Weights of a small multi-label audio tagger.
Model: 6.16M parameters, log mel input, arch conformer, norm layernorm, activation gelu, layers 16, width 128.
Data: trained on synthesized solo parts of chorales (CocoChorales), 39062 training examples, 4.7 epochs.
Rows from block 11 of a small multi-label audio tagger, named by matrix and row number. Rows with one number belong to one neuron. Each number is 128 + 24 x the weight over its row's rms, rounded and kept within 0 to 255. All counts start at 0. After the name is the row's rms in percent of the matrix's.
After each neuron's rows are labels from the 100 clips, of 14976, where the neuron reaches its highest value: "lies over" is the class under the peak. Only what is clearly more common there than usual is listed. The data: synthesized solo parts of chorales (CocoChorales).
# fc1: first MLP up (model.blocks.11.ff1.fc1.weight, 512x128), inputs 0-127
# fc2: first MLP down (model.blocks.11.ff1.fc2.weight, 128x512, transposed), outputs 0-127

fc1.82 085 [138 155 122 119  84 118 137  95  81  91 148 115 114 140  97 137 124  90 121 118 101 160 137 184 130 176 128 134 148 143 161 121 112 105 137 144 121 118 119 156 111 101 102 113  94 162 114 115 143 143 166 148 118 141 160 167 145 119 106 128 127 149 142 149 111 127 124 120 144 110 165 147 166  95  97 175 116 140 155 150 137 126 104  94 156 100 110  90 116 136 182 102 114 136 142 133 131 136 166 154  95 102 157 105 156 117  81 133 152 163 156 119 138 101 122 152 126 107 105 150 142 144 158  96  93  89 142 159]
fc2.82 088 [101  86 190 121 152 135 149 174 176 144 123 124 170 118 161 111 119 120 178 168 140 123 122 118 108 117 145 165 144 153 112 121 146 180 115  97 110 167 143 149 162 141 146 166 140 122 135 129 141  89 134 121 136  70 115 115 123 133 134 143 148 148 104 123 151 157 101 122 116 159 126 142 141 119 113 125 116 154 132 116 116 136 111 172  92 136 119 141 142 116  85 160 129  88 140 117 152 134 130 116 118 148 115 174 130  75 143 167 126 160 108 141 119 118 148 133 124 153 146 119 118  88 113 176 123 160 115 177]
lies over: A#2; D5

fc1.125 123 [101  97 161 128 136 132 108 121 118 103 108 143 135 139  90 140 122 146 177 162 110 126 142 146 131 119 153 141  80 160 121  64  81  92 157  97  89 124 145 117 141  79 124 106  88 155 161 120 164 134 116  97 155 100 106 146 116 101 127 117 140  91 151 153 104 100  74 104 111 116 130 108 103 143 130 152 133  81 109 121 146 146 109 141 162 104 102 126  87 141  97 128 130 143 148 122 152  86 122 116 113 115 145  94 105 156 103 170 127 133 154 102 133 117  93 142 148 146 130 112 128 165 130 116 157 139 101 130]
fc2.125 139 [155 127 101 102  94 103 170 133 120  96  99 140  98  97 152 111  74 151 117 128 121 133 113  93  99 116 150 113 158 146 155 139 144 148 154 175 135 117 134 124 111 142 117 149 122 145 123  93 151 145 102 165 145 163 145 109 140 152 149 122 128  81 128 106 160 137 129 123 125 127 173  89 122 107 110  95 126 205 155 116 149 120 105  97 129 176 134 124 151  75  99 124  96 118 103 133  96 128 147 126 150 149  96 110 132 111 113 130 142 124 118 155 118 129 137 113 164  86  83 123 110 105 171 153 128 150 137 153]
lies over: A5

fc1.15 103 [123 139 131 129 116 149 108 104 204 127 130 123 118 138 101  89 119 112 140 129 132 124  93 135 121 162 125 128 126 134 119 120 142 169 138 137 122 142 134 114 115 185 118 102 120 150 131 106 125  92 118  99  97 142 159 123 119 143  95 151 148 130 133 117 111 122 146 107  91 127 179  98 150 195 151 119  92  80 111 146 141 174  88 140 102 126 139 114 168 120 121 119 129 133 169 120 108 122  98 124 145 151  99 169 163 100 109 119 138 147 118 143 153 152 158  85 140 109 164 110 137  86 130  85 100 162 131  84]
fc2.15 119 [133 153 152 109 126 127 121 152 129 137 127 107 153 120 137 144 135 160  98 146 152 149 148 127 138 122 130 113  85  96 138 120 123  89 162 188 130 123 144 113 167 138 116 131 108 124  69 135 123 157 109 132 108 147 122 152 118 117 128 118 132 104 136 142 114 118  55 157 173 128  82 116  93  89 110 117 115 123 150 109  91 142 101 102 161 131 161 193 130 151 121  90  80 116 121 121 111 125 149 145 109 107 124  75 118 143 121  91  99 124 106  86 124 104  91 154 135 100  83 127 107 147 133 124 161 112 118 148]
lies over: B3

fc1.262 087 [ 92 130 136 116  90 150 150 175 103 113 116 146 114 114 121  87 146 106 114  80 105 168 121 105 156 141 138 117 110 133 161 158  98 116 163 146 110 132 176 143 106 123 129 159 131 100 131 111 150 141 137  94 158 113 144 124 160 108 103 140 125 125  96 108 148 120 121 133  74 161 142 136 139 119 145 115 122 117 131  86 124 130 144 126 122 111 132 126 141 120 102 121 122 108 209  92 123 111  93 138  68 111 138  83 122 118 154 109  88 124 104 147 135 175 107 116 112  94 108 129 172 174 117 149 148 133 162 115]
fc2.262 095 [124 117  99 146 155 133 129 140 119 162 158 144  74 122 122 137 131 148 165 121 134 104 141 168 138 140 152 127 103 116 125 152 109 130 103  81 148 121  97 128 156 125 122 139 104 158 157 117  80 127 104 128 115 182 137  95 145 138 117 123 110 100 171 135 141  85 131 142 133 121 106  92 118 109 147 108 102 105 113  90 137 149  92 128 119  84  89 101  98 101 178  97 141  75 115 101 171  84 133 123 156 114  96  85 157 101  98 117 127 120 156 113 156 106  98 143 119 144 146 109 106 166 133 110 107 149 122 141]
lies over: G3

fc1.481 104 [120 126 110 164  85 129 122 144 102 105 145 141  84 117 151 106 142 147  99 106 111 107 119 119 169 117 130 157 166 119 141 144 164 127  84 161  85 135 143 137 111 129 169 146 129 143 153 137 139 134 159 147 150 103 147 122 147  96 145 139 131 116 135 123 145 105 118 139 102 150 140  94 108 144 162 149 139 137 149 116 163 121  97 117 137  85 146 135 155 163 177 123  89 135 155 156 168 133 143  75 130 102 135 125 101 158  71  67  96 122 121 130  93 107 141 130 100 132 151 109  98 126  94 102  85 110 103 110]
fc2.481 118 [116 125 119 129  94 126 115 119 169 164 104 105 116 109  99 133  97 100 124  80 102 128 101 126 107 114 104 146  89 118 145 156 104 116 160 132 202 111  90 159 108 123 123 128 109 114 105 102  90 126 118 138 101 118 148 136  98 136 135 110 112 101 100 103 138 167 128 102 134 123 148 181 121 121 139 137 137 140 136 139 107 106 137  89  76 162 153 129 182 146 155 143 168 148 141  92 133 103  84 132 145 127 121 108  98 130 117 184 158 159 103 141 151 136 117 123 121 129  80 128 141 111 130 131 168  89 142 117]
lies over: F3

fc1.291 087 [124 140 148 130 131 122 155 140 150 102 147  98 153 176 117 177 106 114 114 176 123 168 142 117 135 109 106 105 101 112 142 120 132 137  89 109 135 181 152 167 130 120 130 112 141 141 154 129 139 171 136 120 126 107 142 116 182 143 124 135 120 145 149 136 137  94 104 117 165 178 107 138 103 104 154 115 108 137 133 166  71 114 122 101 143 169 155  81 164 110 147 153 105  66 175 122 147 127 124 102 126 128 111 146 162 145 154 114 149 146 137 137  80 132 134 138 138 120 127  99 121 162 151 121 155 147 157 100]
fc2.291 086 [129 109 135 171  85 145 102 147 156  92 151 121  94  94 128 104 130 155 116 138 124 131 130 200 128 146 123 145 123 111 133 126 145 130 117 120  74 138 132 106 148  91 131 138  84  92  96 167 139 102 167  95 161 187 118 116 126 137 134 111 100 164 184 144 138 132 133 102  78 117 138 111 143 148 125 184 129 149 131  88 101 138 104 136 112 129 158 145 134 121  97 123 165 114 149 149 127 146 135  84 144 138 143  94 153 105  87 122 125 115 147 133 140 162 128 111 133  94 155 122 119 117 102 125 136 165 111 114]
lies over: G3; G5

fc1.357 099 [ 94 110 114 164 115 149 143 146 119 111 155  99 106 108 129 107 116  98 109 132 140 112 131 120 115  97 138 100 157 133 113 146 154 131 151 143 116 102 154 130  96 152 110 145  93 118 129 111 132 160  92 155 104 126 112 124 125 115 171 103 139 118 139 134 133 139 123  69 129 126 160 110 121 130  98 111 118 113 100 117 137 151 177 162 168 116 152 112 136 162 124 157 135 108 189 155 119 145  77 189 102 165 151 121 150 159 128 105 107 174 157 161 121 154 134 149 161 126 120 147 191 132 119  92 150 123 117 164]
fc2.357 105 [110 130  97 138 154 155 113  96 183 131  71 186 140 175 142 141 126 129 154 116  79 142 168  77 135 128  88 136 145 137 130 119 130 120 128 113 132 142 119 163 141 118 109 107 120 133 108 148 131 103 157 116 143 139 133 150 119  92 135 158 137 150 182 132 138 179 145 162 100 112 121  84 118 145 123 142 134 123 120 155  71 104  90  80 157 153 134 124 114  94  98 118 123 152 117 110  89  69 106 130 141 119 154 141 126 124 101 152 117 123 101 131 107 122 132 142 126 165 123 140 100 146 147 143 115 153 150 110]
lies over: A5

fc1.54 098 [155 136 136 120 118 143 160 182 133 166 104 120  78 149 152 103  76 103 155 130  77 127 178 108 151 161 127 129 120 122  93 104 123 120 160 133 149 120 115 144 146 136 101 161 121 145 125 129 106 136 129 125 132 144 121 112 113 117 122  96 123 127 156 113 127 112 123 131 164  77 167  83 163  88 116 126 131 150 131 150  88 139 105 125 156 105  93 119 164 117 175 154 126 141 179 129 113 126 132 157 107 150 143 127 134 150 168 125 133 148  94  90 126 172  92 128 155  78 116 157 106 133 149 130 121 106 119 159]
fc2.54 099 [157  90 137 150 155 143 147 137 149  80 117 138 102 129 104 152 152 116 112 143 137 146 114 152 120 103 120 126 123 138 115 131 106 152 140 147 114 111  71 136  94 121 144 109 119  97 130 156 173 114 157 132 134  90 122 140 152 177 115 131 116 147 120  92 135 142 133 109  89 111 113 116 132 144 150  86 116 137 113 144 200 161 160 109 124 111 166 106 129 125  76 128 150 104 135  86 116 123 116 172 123 120 128  74 131 109 104 172 154 111 183 128 139  88 137 149 107 162 147 122 132  95 125 141 118 149 135  77]
lies over: A5

fc1.501 099 [128 122 141 108 143 122 133 165 124 144 168  95 109 149 117 106 159 120 119 142 115 100 179 168 155 144 147 125 163 151 139 118 158 155 147 105 103  84  94  77 154 135  74 168 120 127 130  68 149 145 148  89  83 135 127 115 129 130 162 135 129 159 177 129 114 116 158 112 119 138 170 111 150 163 110 149 128 107 122 113 111 150 127 116 108 115 107 148 164 126 137 138 144 104 158 127  93 148 144  99 173 100 135  95 118 107 120  97 142 155 133 107 145 144 152 105 128 159 153  90 144 131 119  92 132 155 101 130]
fc2.501 083 [152 147 156 106 161 101 134 131 127 150  74 135 132 102 120 120 117 150 141  89 126 150 108 114 123 120 109 180 146 146 133 147 128 122 151 132 133 123 153 125 138 135 147 100 123 145  98 133 162 160 127 139 122 109 116 149  98 144 120 136 154  98  68 111 164 165 121 131 126 102 127 155 113 111 147 100 116 168 134 129 171 112 145 196  87 117 102 108  76 141  93 109 108 115  95 164 138 109 127 176  58 139 139 145 153 117 162 149 132 120 132 153 121 124 132 117 134 112 101 135 119  75 131 186 124 134 121 139]
lies over: B3

fc1.133 093 [156  85  85 136 128 112 119 146  89 116 114 111 105 148 125 141  60 172 112 115 114 107 131 125 102 112 137 115 156 126 140 116 158 171 160 131 133  71 112 138 163 154 143 160 156 135 146 115 107 141 115 140 106 135 141  95 100 138 120 101 168 104  98 146 157  78 119 168 123 118 165 127 115 169 144 149 121 112 112 124 145 150 127 150 160 123 123 124 131 106 121 172  95 108 114  81 124 174 147 108  98 154 123 124 122 144 115  95 141 151 156  84 120 109 112 100  89 155 143 108 145 118 149 139 164  93 122 120]
fc2.133 089 [109 127 134 135 115 135  61 141 160 131 121 116 152 103 182 123 150 118 132 144 119 129 136 194 116 143 142 121 113 135 105 122 120  83 112 145  99 174 164 133  94 152 154 132 140 139 115 118 105 122 138 141 157 103 112 130 139  87 132 132 102 106 173 164 112 116 145  91 119 126 126 177 143  98 114 159  98 157 143 107 111 116  98  99  91 140 140 143 115 142 127 144 143 128 156 162  86 125 102 123 142 139 152  98 155 156 133 149 130 105 121 165 134 164  99 182 126 121 109 128 120 133 132  99 105 186  96 167]
lies over: A5; F#4

fc1.154 098 [118 106  95 135 124 118 106 110 152  85 142 107 115  63 142 118 139  89 122 181 127 144 154 110  97 133 111  69 174 117 133 124 131 138 109  83 131 124  89 122 147 129 134 147 138 154 148 177 127 134 146 153 123 104  95 196 109 103 110 110 124 131 112 151 110 131  94 116 129 121 145 171 119 106 147 109  98 101 116 116 125 150 136 126 142 126 126 144 111 105  93 156 127 134 137  81 135 106  88 109 121 120  92 150 167 130 150 124 104 168  83 106 136 158 125  99 140 124 149  97  95 105 145 160 140 147  98 147]
fc2.154 102 [116 131 135  89 132 121 140  94 118 138 115 143 129 149  85 116 115 177 114  67 113 142 132 141 133 136  66 114 109 134 108 136 116 133 101 169 106 110 139 113  58 133 133 159  92 108 128 117 124 134 128  60 146 152 129 106 124 153 114 143 155 114 121 146 159 140 136 125 121 136  98 108 191 124  80 139 107 104 153 110 148 116  98 122 138 175 136 125 144 123 156  93 117 110 131 150 161 163 135 160 127 128 118 129  95 127 107 144  95 114  94 139 123 130 132  79 118 134 129 122 104 116 154  69 167 155 117 121]
lies over: B3

fc1.199 102 [111  94 140 153 123 111 135 120  95 104 135 127 142 155 153 138 141 145 121 148 135  97 141 128  95 138 110 127 119 106 114 139 128 114 176 110 105 105 115  98 136  89 112 101 145 128 134 106 107 130  97  95 146 112 159  83 197 122 120  97  99 141 129 157 141 166 139 136 173 170 138 170 133  99 112 107 151 175 135 128 110 106 156  83 111 136 145 116 111 122 139 133  88 145 110 147 128 137 166 121 126 162 116 163 112 161  88 116 133 116 172  66 115  99  96 119 138 113 111 155  74 145 149 127 126  98 117 154]
fc2.199 103 [139 182 144 121  99 136 136 129 148 111 156  96 129 105 122 142 129 163 124 163 104 127 145  91 180 153 141 138 130 113 122  72  90 102 123 129 137 108 143 108 158 125 127 104  66 180 143 167 130 136  95 143  81 119 123 169 141 132 112 146 150 159 113 152 186 128 120 164 118  90 117 100 121 130 145 142  96 121 123 126 149 128 148  96 170 149 119 148 130 159  94 121 173 111 139 124 115 114 119 162 123  91 153  83 114 139 124 122  76 133 137 139 133 174 139 145 116 115 127 119 140  91  95 126 126 108 141 115]
lies over: A5

fc1.101 094 [155  96  99 105 115  97 160 117 109 115 121  87 138 140 173 143 135 152 128 160 122 120 114 106 169 114 128 105 132 124 123 133 140 134 134 130 121 116 124  99 118 128 161 158 134 143 146  98 129 148 135 138 127 129 117 145 150 105  81 110 146  95 128 151 129  96 115 153 185 108 136  85 167 101 143 169 120 121 174 121 145 159 113 148 184 145  94 124 125 153 134 105 174 129 157 123 131 138 123 115 100  95 129 108 110 143  98 166 185 162 106 183 158 119 178  92 126 130 107 134 103 105 168 124 152 110 152 126]
fc2.101 092 [172 172 159 126  94 137 130 154 121 184 114 124 147  90 101 115 121 132 120 102 138  98 120 167 111 125 133 129 106 157 152 123 145 135 124  80 116 126 117 171  78 112 114 118  85 125  92 131 114 128 129 155 105 156 151 145 120 131 175 134 130 103 134 122 134 136 118 103  91 115 143 167 141 143 109 156 121 113 133 131 113 126 138 160 113 131 158 133 164 111 121 120 105 181  64 134 114 170 124 147 139 120  74 164 196 140 124 126 104 145 162 127 165 131 133 148 107 116 139 137 159 111 112  94 131 169 125 126]
lies over: B3

fc1.374 097 [132 149 105 126  82 147 123 162 133 116 130  56 162 168 111 122 128 132 117 161 142 105 147 153 126  90 106 139 123  99 121 125 140 142 119  91 109 105 135 123 105 151 154 131 142 179 121 108 100  85 159 148 112 128 118 155 121 125 145 146 117 115 154 133 128 108 114 141 134 124 116 137 158 195 169 143 146  99 110 114  82 107 122 141 127 129  92 151 154 104 176 118  95 147 116 126 121 139 109 117 131 107 163 166 122 142 157 143 190  95 102 128 149 158  94 160 133 135 151 114 102 137 141 120 114 176 150  90]
fc2.374 091 [153 102 131  89 112 143 121 129 101 136 126 123  98  67 149 134 140 168 102  95 134 126 126 109 148 140 113 154 111 132 194 133  99 151 154 153 125 146  99  85 106 139 157 141 114 100 107 143 137 126 143 151 140 108 120 133  99 156 121 103 132 167 150 164 116 129 164 109 135 171  74 142 155 164 131  96 123 111 137 105 125 162  76 108 133 133  94 106 142 114 139 133 114 144 130 167 155 100 160 103 135  88 130 155 140 112 144  75  87 143 133 160  97 148 160 143 137 148 119 137 152 157 101  98 107 105 123 131]
lies over: F3; F#3

fc1.150 092 [144 152 122 106 121 171 108 134  93 102 134 127 127 111 161 108 124  90 118 129 104 110 146 142 133 159  99 140 158 173 140 135 154 158 148 146 117 123 117 137 140 125 121 181 124 105 115 165 154 152 126 100 110 176 137 138 122  95 107 157 180 130 108 120 133 162 107 101 152 100 126 112 133 102 138 155  96  95 129  94 137 121 166 104 135 125 151 139 139 115 129 117 134  72 156  71 114 196 146 104 119 106 124 140 163 123 107 134 163 159 160 141 126 133 159 153 111 132 118  99  91 121 124 155  98 157 122 179]
fc2.150 101 [121 169 167 139 143 152 120 144 132 143 123 156 123 112 114  87  81 110 119 147 141 124 132 114 113 152 154 130 143 149 125 143  98 163 119 135 120 123 136 174 136 156 140  96 121 145 152 109 110 113 160  85 109 122 151 105  80 143 125 155 152  86 131 150 137 161 147 109 127 153 175 165 149 127 101 118 123 148 149  95  93 140  76 108 125 174 107 168 134 129 100 118 113 156 124 102 148  99 116 118  99 156 146 179 113  89 108 157  99 152 129 179 145  91 116 132 141  93 155 137 131 133  91 131 113  93 101 140]
lies over: A#2; B2

fc1.191 097 [104 104 125 154 119 115 171  92 154 133 157 133 125  94 128  91 130  85 142 137 104 124 127 113 143 138 128  80 130 161 170 123  97 149 142  83 122 139  80 125 148 114 158 142 189 143 119 124  96  76 108 157 129 149 146 132 120 117  89 124 153 136  93 123 123 127 109 124 144 126 139 114 135 114 115 130 103  88 170 139 161 138 138 131 141 124 104 159 145 141 126  96 117 156 115 107 104 122  88 107 136 118 144  97 169 131 131 156 118 176  81 129  79 101 117 145  98 111  95 111  99  97 138 156 155  96  92 129]
fc2.191 110 [142 119 157 134 126 150 120 134 133 104  91 128 158 136  82 180 143 121 116 133 158 160 126 156 153 110  84 136 123 121 100 143  82 125  96 147 106 101 117 142 102 160 110  81  94  97 109  83 140 157 156 106 132 132 170 109 144 130  90 138 142 104 140 173 109 162 127  99 113 150 112 136 110 154 138 106 116 160 111 136 145 109 118 122 127 119  88 139 114  98 116 196 193 125 107 144 155 141 173 170 134 128 120 129 169 155 126 143 156 110 149 117 115 159 122 129 132  91 163 142 136 107 117 134 150 116 134 140]
lies over: B3

fc1.205 103 [141 122  96 154  92 117 136 115 121 147 159 121 127 117 140 163 105 118  89 115 178  96 114 108 118 122 114 136 139 116 143 172 139 103 122  89 139 115 144 144  95 116 132 134 120 120 138  87 147 142 108 157  75 155 158 122 120 155 110 139 122 145 125 140  80 116 130 149 157 175 120 109  98 102 176 170  94 144 144 116  76 134 134 156 126 204  95 139 136 121 169  87 130 110 123 143 157 169 116 126 110 141 140 126 141 135 130 137 141 134 145  94  73 168 131  97 149 124 169 137 140 127 128 142 132 144 152  94]
fc2.205 098 [111 103 188  97 134 130 130 117 165 113 132 116 122 148 139 158 150 125 149 110  66 120 145 164 144 143 141 119 145 156 105 124 110 156  88 133 103 115 127 115 104 124 110 137 101 113 128 103 156 129 125  53 152 125  99 156  86 106 168 101  97 110 130 112 153 132 143 136  94 120 135 137 154 152 132  89 164 127  86 105 163 147 114 132 105 105 192 114 102 131 103 144 124 122 139  99 113 143 127 144 137  85 136 140 123 110 112 147  89 104 175 104 100  90 119 143 122 123 160 139 155 109 114 125  97 148 164 139]
lies over: G3

fc1.195 083 [ 84 161 123 152 166 100  98  99  95 138 124 131 134 115 140 123 127 141 156 134 133 106 126 189 137  96 183 150 158 112 143 125 105  97 130  84 106 146  72 172 149 113 141 129 135 136 121 108 142 111 149 112 129 110 110 133 111 127 125 133 153 126 158 122 125  76  85  61  94 119 151 156 128 114 141 133 150 173 118 103 128 150 134 122 158  94 151 172 113 115  94 136 142 104 127 129 142 116 142 156 100 119 117 122  93 119 128 144 147 148 140 160 107 160 142 105 178 108 139 115  91 141  97 151  97 137 101 109]
fc2.195 087 [130 159 122  93  92 128 138 133 125 144 110 124 138 118 135 138 109 164 136 138 171 155 136 134 111 106  75 102 121 153 114 119 131 152  70 122 136 149 148  98  97  82  95 129 149 126 121 162 135 171 116  86 112 133 142 136 109 143 140 165 133  82 112  80 132 175 117 118 121 163  74 116 115  86  97 106  76 110 187 159 146  83 152 158 118 149  91  99 142 139 159 121 129 141 168 112 149 107 164 154 158 130 127 125 142 138 142 144 120 143 125 124 132 122 149 139 142 141 125 105 138 138 143  94 147 129 151 154]
lies over: A#2; A2

fc1.0 120 [150 124 144 154 137 144 105 111 158 110 100 126 148 131 135 106 131 128 152 133 142 120 114 145 127  78  72 120 140 106 169 172 105 138 132  90  86 151 178 156 117 135 155 148 108 158 138 136 115 149 186 139 132  99 184  74 156 120  75 115 120 149 165 115 140 104 136 123 136 159 158 127 153 125 142 140 123 128 141 142 132 149  91 154 119  77 125 112 135 104 156 139 155 135 133  87 125 134 157 130  97 108 159 142 164 161 118 123 153 139  82 112 151 150 103 132 126 135 148  85 129 107 112 123 100  90 126 116]
fc2.0 128 [157 104 119  95 118  98 168 121 121 146 146 114 161 131 118 137 127 160 157 146 143 121 107  71 168 126  91  99 130 112 118  98 178  99 155 130 122 159 122  82 133 101 145 128 116 137  99 128 126 114  92 169  83 139 150 110 166 117 126 102 137 165 129  97 135 118 121 150 133  91 160 153 131 130 157 121 125 107 103  92 114 145 118  91 148 138 137 157 174 110 128  87 137 155  86 170 131 113 135 169 118 150 137  87 116 122 118 144 148 181 115 123 144 160 112 186 155 126 123 153 116 126 109 119 157 133 129 123]
lies over: F3

fc1.288 098 [110 144 141 102  85 154 119 127 139 105 172 139 118 137 166 140 156 131 150 118 129 145  92 138 106  95 133 101 105 112 124 130  91 181 131 137 143  99 152 108 142 133 131 179 123 147 118 165 149 112 142 150 147 153 150 137 122  90  87 115 187 121 117 119 124 155 151 142 115 119 157 160 143 212  83 114 115 111  85 130 139 174 113 129 118 132 159 119 107 153 109 104 115 154 130 152 131 132  94  83 143 116 129 146 160 131 135 103 172 127 155 142 115 115 118  96 142 121 135 128 162 154 149  94 146 116  95 149]
fc2.288 103 [112 106 128 125 166 123  89 145 162 118 117 111 130 146  78 107 176 148  91 157  82 123 144 134 148 134  94 136 111 105 104  95 132 155 129 169 127 124 106 139  84 146 166 115 160 125 103  95 133 183 122 102 158 134 103 114 124 114 158 114 107 104  97 145 141  89 128 150 144 121 178 110  88 112 101 152 127 116 128 165 105 135 104 130 109 126 151 132 171 131  96 105 149 140 116 131 142 128 162 135 124 156 127  86 107 146 116 131 137 140 152 109 160 109 134 169 132 164 158 143 119 145 112 179 154 162 100  98]
lies over: B3

fc1.88 117 [118 139 152  80  96 146 127 164  82 131 120  97 143 142 148 108 123 143 120 119 156  87 123 140 136 103 126 150 134 108 114 153 128  77 111  90 103 158 178 154 107 138 163 116 105 107 120 134  85  88 139 152 179  86 171 115 129  98 125 138 116  92 140 128  88 113 108 133  65 140 113 129 143 163 139 152 161 130 149 113 149 114 117 136 139  99 107 107 162 134 119 170 141 141 103  85 139 123 158 121 100 142 170 132 111 138 153 142 141 157 123 169 144 108 106 147 124 154 120 150 140 158 149  96 148 110 150 126]
fc2.88 117 [115 106  75 142 122 158  69  98 133 136 129 109 122 138 115  97 166 148 101 126 103 152 123 134 108 110 131  73 105 143 147 141 119 141 159 166 140 135 131 114 139 135 166 136 149 131 174 117 139 120 108 129  85 159 153 125 141 123 133  87 151 192 131 123 123 116 102 125 187 122 120 125 116 121  77 140  91 133 131  93  84 135 138 129 155 132 163 141 147 129 155  69 112 128  83 139 124  93 117 113 124 108 106 136  78 152 124 123 130 163 104  95  93 147 110 173 136 106 147 118 122 130 116 137 149 115 138 109]
lies over: F3

fc1.168 087 [121 101 131 117  94 141 178 150 103 147 132 130 126 136 159  84 123 145 103  98  89 154 181 129 134 113 125 131 121 145 129 158 135 178 127 107 120 111 126 179 116 116 101 156 166 109  79 163 129 107 145 111 119 117 134 132  90 131  87 155 161 126 131 114 114 108 117 129 137 154 104 107 129 152 134 144 162 140 155 102 134  97 163 120 143 149 154 138 116 117 136 137  91  87 162 133 126 122 108 188 105 110 125 106 132 125 140 141  96 142 172 165 117 163 128 111 118 141 163  84 140 181 138 122 150  84 163 118]
fc2.168 088 [104 174 186 146 159 142 117 132 127 113 127 132 115 110 142 178 139 133 124 145 114 103  99 161 144 153 160 145 162 144 110 155  84 134 139 120 150 142 124 101 160 135 122 121 105 135 139 121  98 122 141 136 136 120 142 123 142 130 121 121  73  96 137 141 131 153 118 143 133 104 124 131 174  84 107  76 124 122  92 113 117 163 135 126 109 153 167 115 129  64 141  97 159 125 117 136 171 126 112 126 145 147 125  83 144 128 132  60 145 125 101 123 119  95 118 150 119  90 117 182 106 123 107 104 109  90 124 172]
lies over: G3

fc1.415 109 [134  85 125 122 115 102 134 156 152 127 133 166 110 142 117 163 103 120 152  87 101 128 120 123 106 165 133 129 112 143 108 115 140 135 181 135 114  96 108 107 103 125 149 143 133 173 142 117 132 115 138  95 128 140  75 100 134 146 117 104 129 124 123 126 204 105 150 151 133  96 135 135 128 109 104  80 112 119 130 132 165 145 113  93 141  77 111  73 126 130  90 133 111 140 160 127 139 105 140 110 129  96 133 149 121 145 103 121 175 147 155 125  75 139  70 116 165 151 118 145 145 119 136 172  97  94 116 130]
fc2.415 111 [130 141 132 121 104 173 117 107 162 126 157 139 167 122 209 191 147 159 136 102 107 120 141 137  98 112 157 115 155 131 122 144 138 148 111 119 138 125 137  78 151 153  83 143 171  71 100 117 113 111 135 111 150 122  90 137 148 148 132  90 103  87 111 151 175 179 142 120 109 108 137 119 108 125 124 104  97 150 130 145 143 140 127 111 132  99 138 135 107 105 114 150 109 144 114 122  86 142 130  93 158 154  95 116 144 147 131 157 144 133 158 106 113 145  86 163 136 160 109 127 133 117 147 126  90 132 132 134]
lies over: A5

fc1.249 097 [129 125 138 124 130 135 125 154 151 125 147 154  82 137 151 131 125 105 131 129 125 133 122 146 148 115 138  71 130  98 137 117 132 173 165 157 115 102 145  90 101 128 139 141 133 110 141 114 121 114 118  97 133 147 103 125 148 116  81 148 148 125 125 163 138 121  92 177 126 116 148  91  95 164 113  73  94 177 120 151 169 177 119 169 139 119 123 126 144 157 152 104 137 137 177 129 116 130 121 145 107 128 108  75 163 155 118 116 111 102 116 115  95 163 105 144 123  87 114  88 126 144 158 141 167 111  93 168]
fc2.249 101 [ 88 117 115 118 143 111 182 137 166 127 124 149 100 131 128 165 134 123 140 139 144  92 138 156 134 132 140  83 108 108 139 131 142 166 133  99 113 139 129 146 174 113 102 150 149 129 100 141 101 132 105  91 124 161 136 136 145 122 117 130 179 114 145 121 116 159 102  99 115 124  98 130 114 136 134  88 102 102  85 103  87 122 133 178 159 160 144 135 141 100  67 101 124 114 120 103  64 152 104 130  97 159 149  72 150 132 104 133 104 138 151 109 131 119 108 168 144 110 149 153 160 116 107 120 112 138 165 134]
lies over: A5

fc1.498 090 [125 166 144 121 109 111 139 137 119  91 159 114 156 162 128 144 113 146 153 142 150 130 169 147 124 108 102 146 158 119 124 130 137 158 111  85 117 151 111 141 121  91  89 133 140 110 151 114 167 114 164 160 156 139 109 118 131 116  80 117  96 102 139 162 135 149  98  81 121 150 196 111 152 134 122 140  91 115 139 105  96 108 145 102 117 167 122  99 152 157 137 120 153  83 118 138 170 184 152 162 132 138 141 114 127 130 121 152 177 133 135 143 100 133 135 131 124 120 144 108 182 134 165  91 111 126 153 156]
fc2.498 078 [149  83 111 149 159 162 132 138 139 155 110 163  77 111 118 103 109  49 130 101 145 128 124 140 142 145 140 131  94 102 122  87 100 109 116 115 133 117 191 113 116 130 118 127 131 101 127 117 143 136 121 100 145  90 151 179 121 130 160 144 160 187 108  98 150 122 137 141 150 137 122 147 121 133 106 114 145 143 121 135  87 156  77 161 112 120 116 122 117  84  96 147 127 129 173  73 142 117 132 125 122 125 135 155 146 106 134  80 117 112 159 103 149 139 151 115 144 113 107 138 117 140 125 166 152 124 111 160]
lies over: G3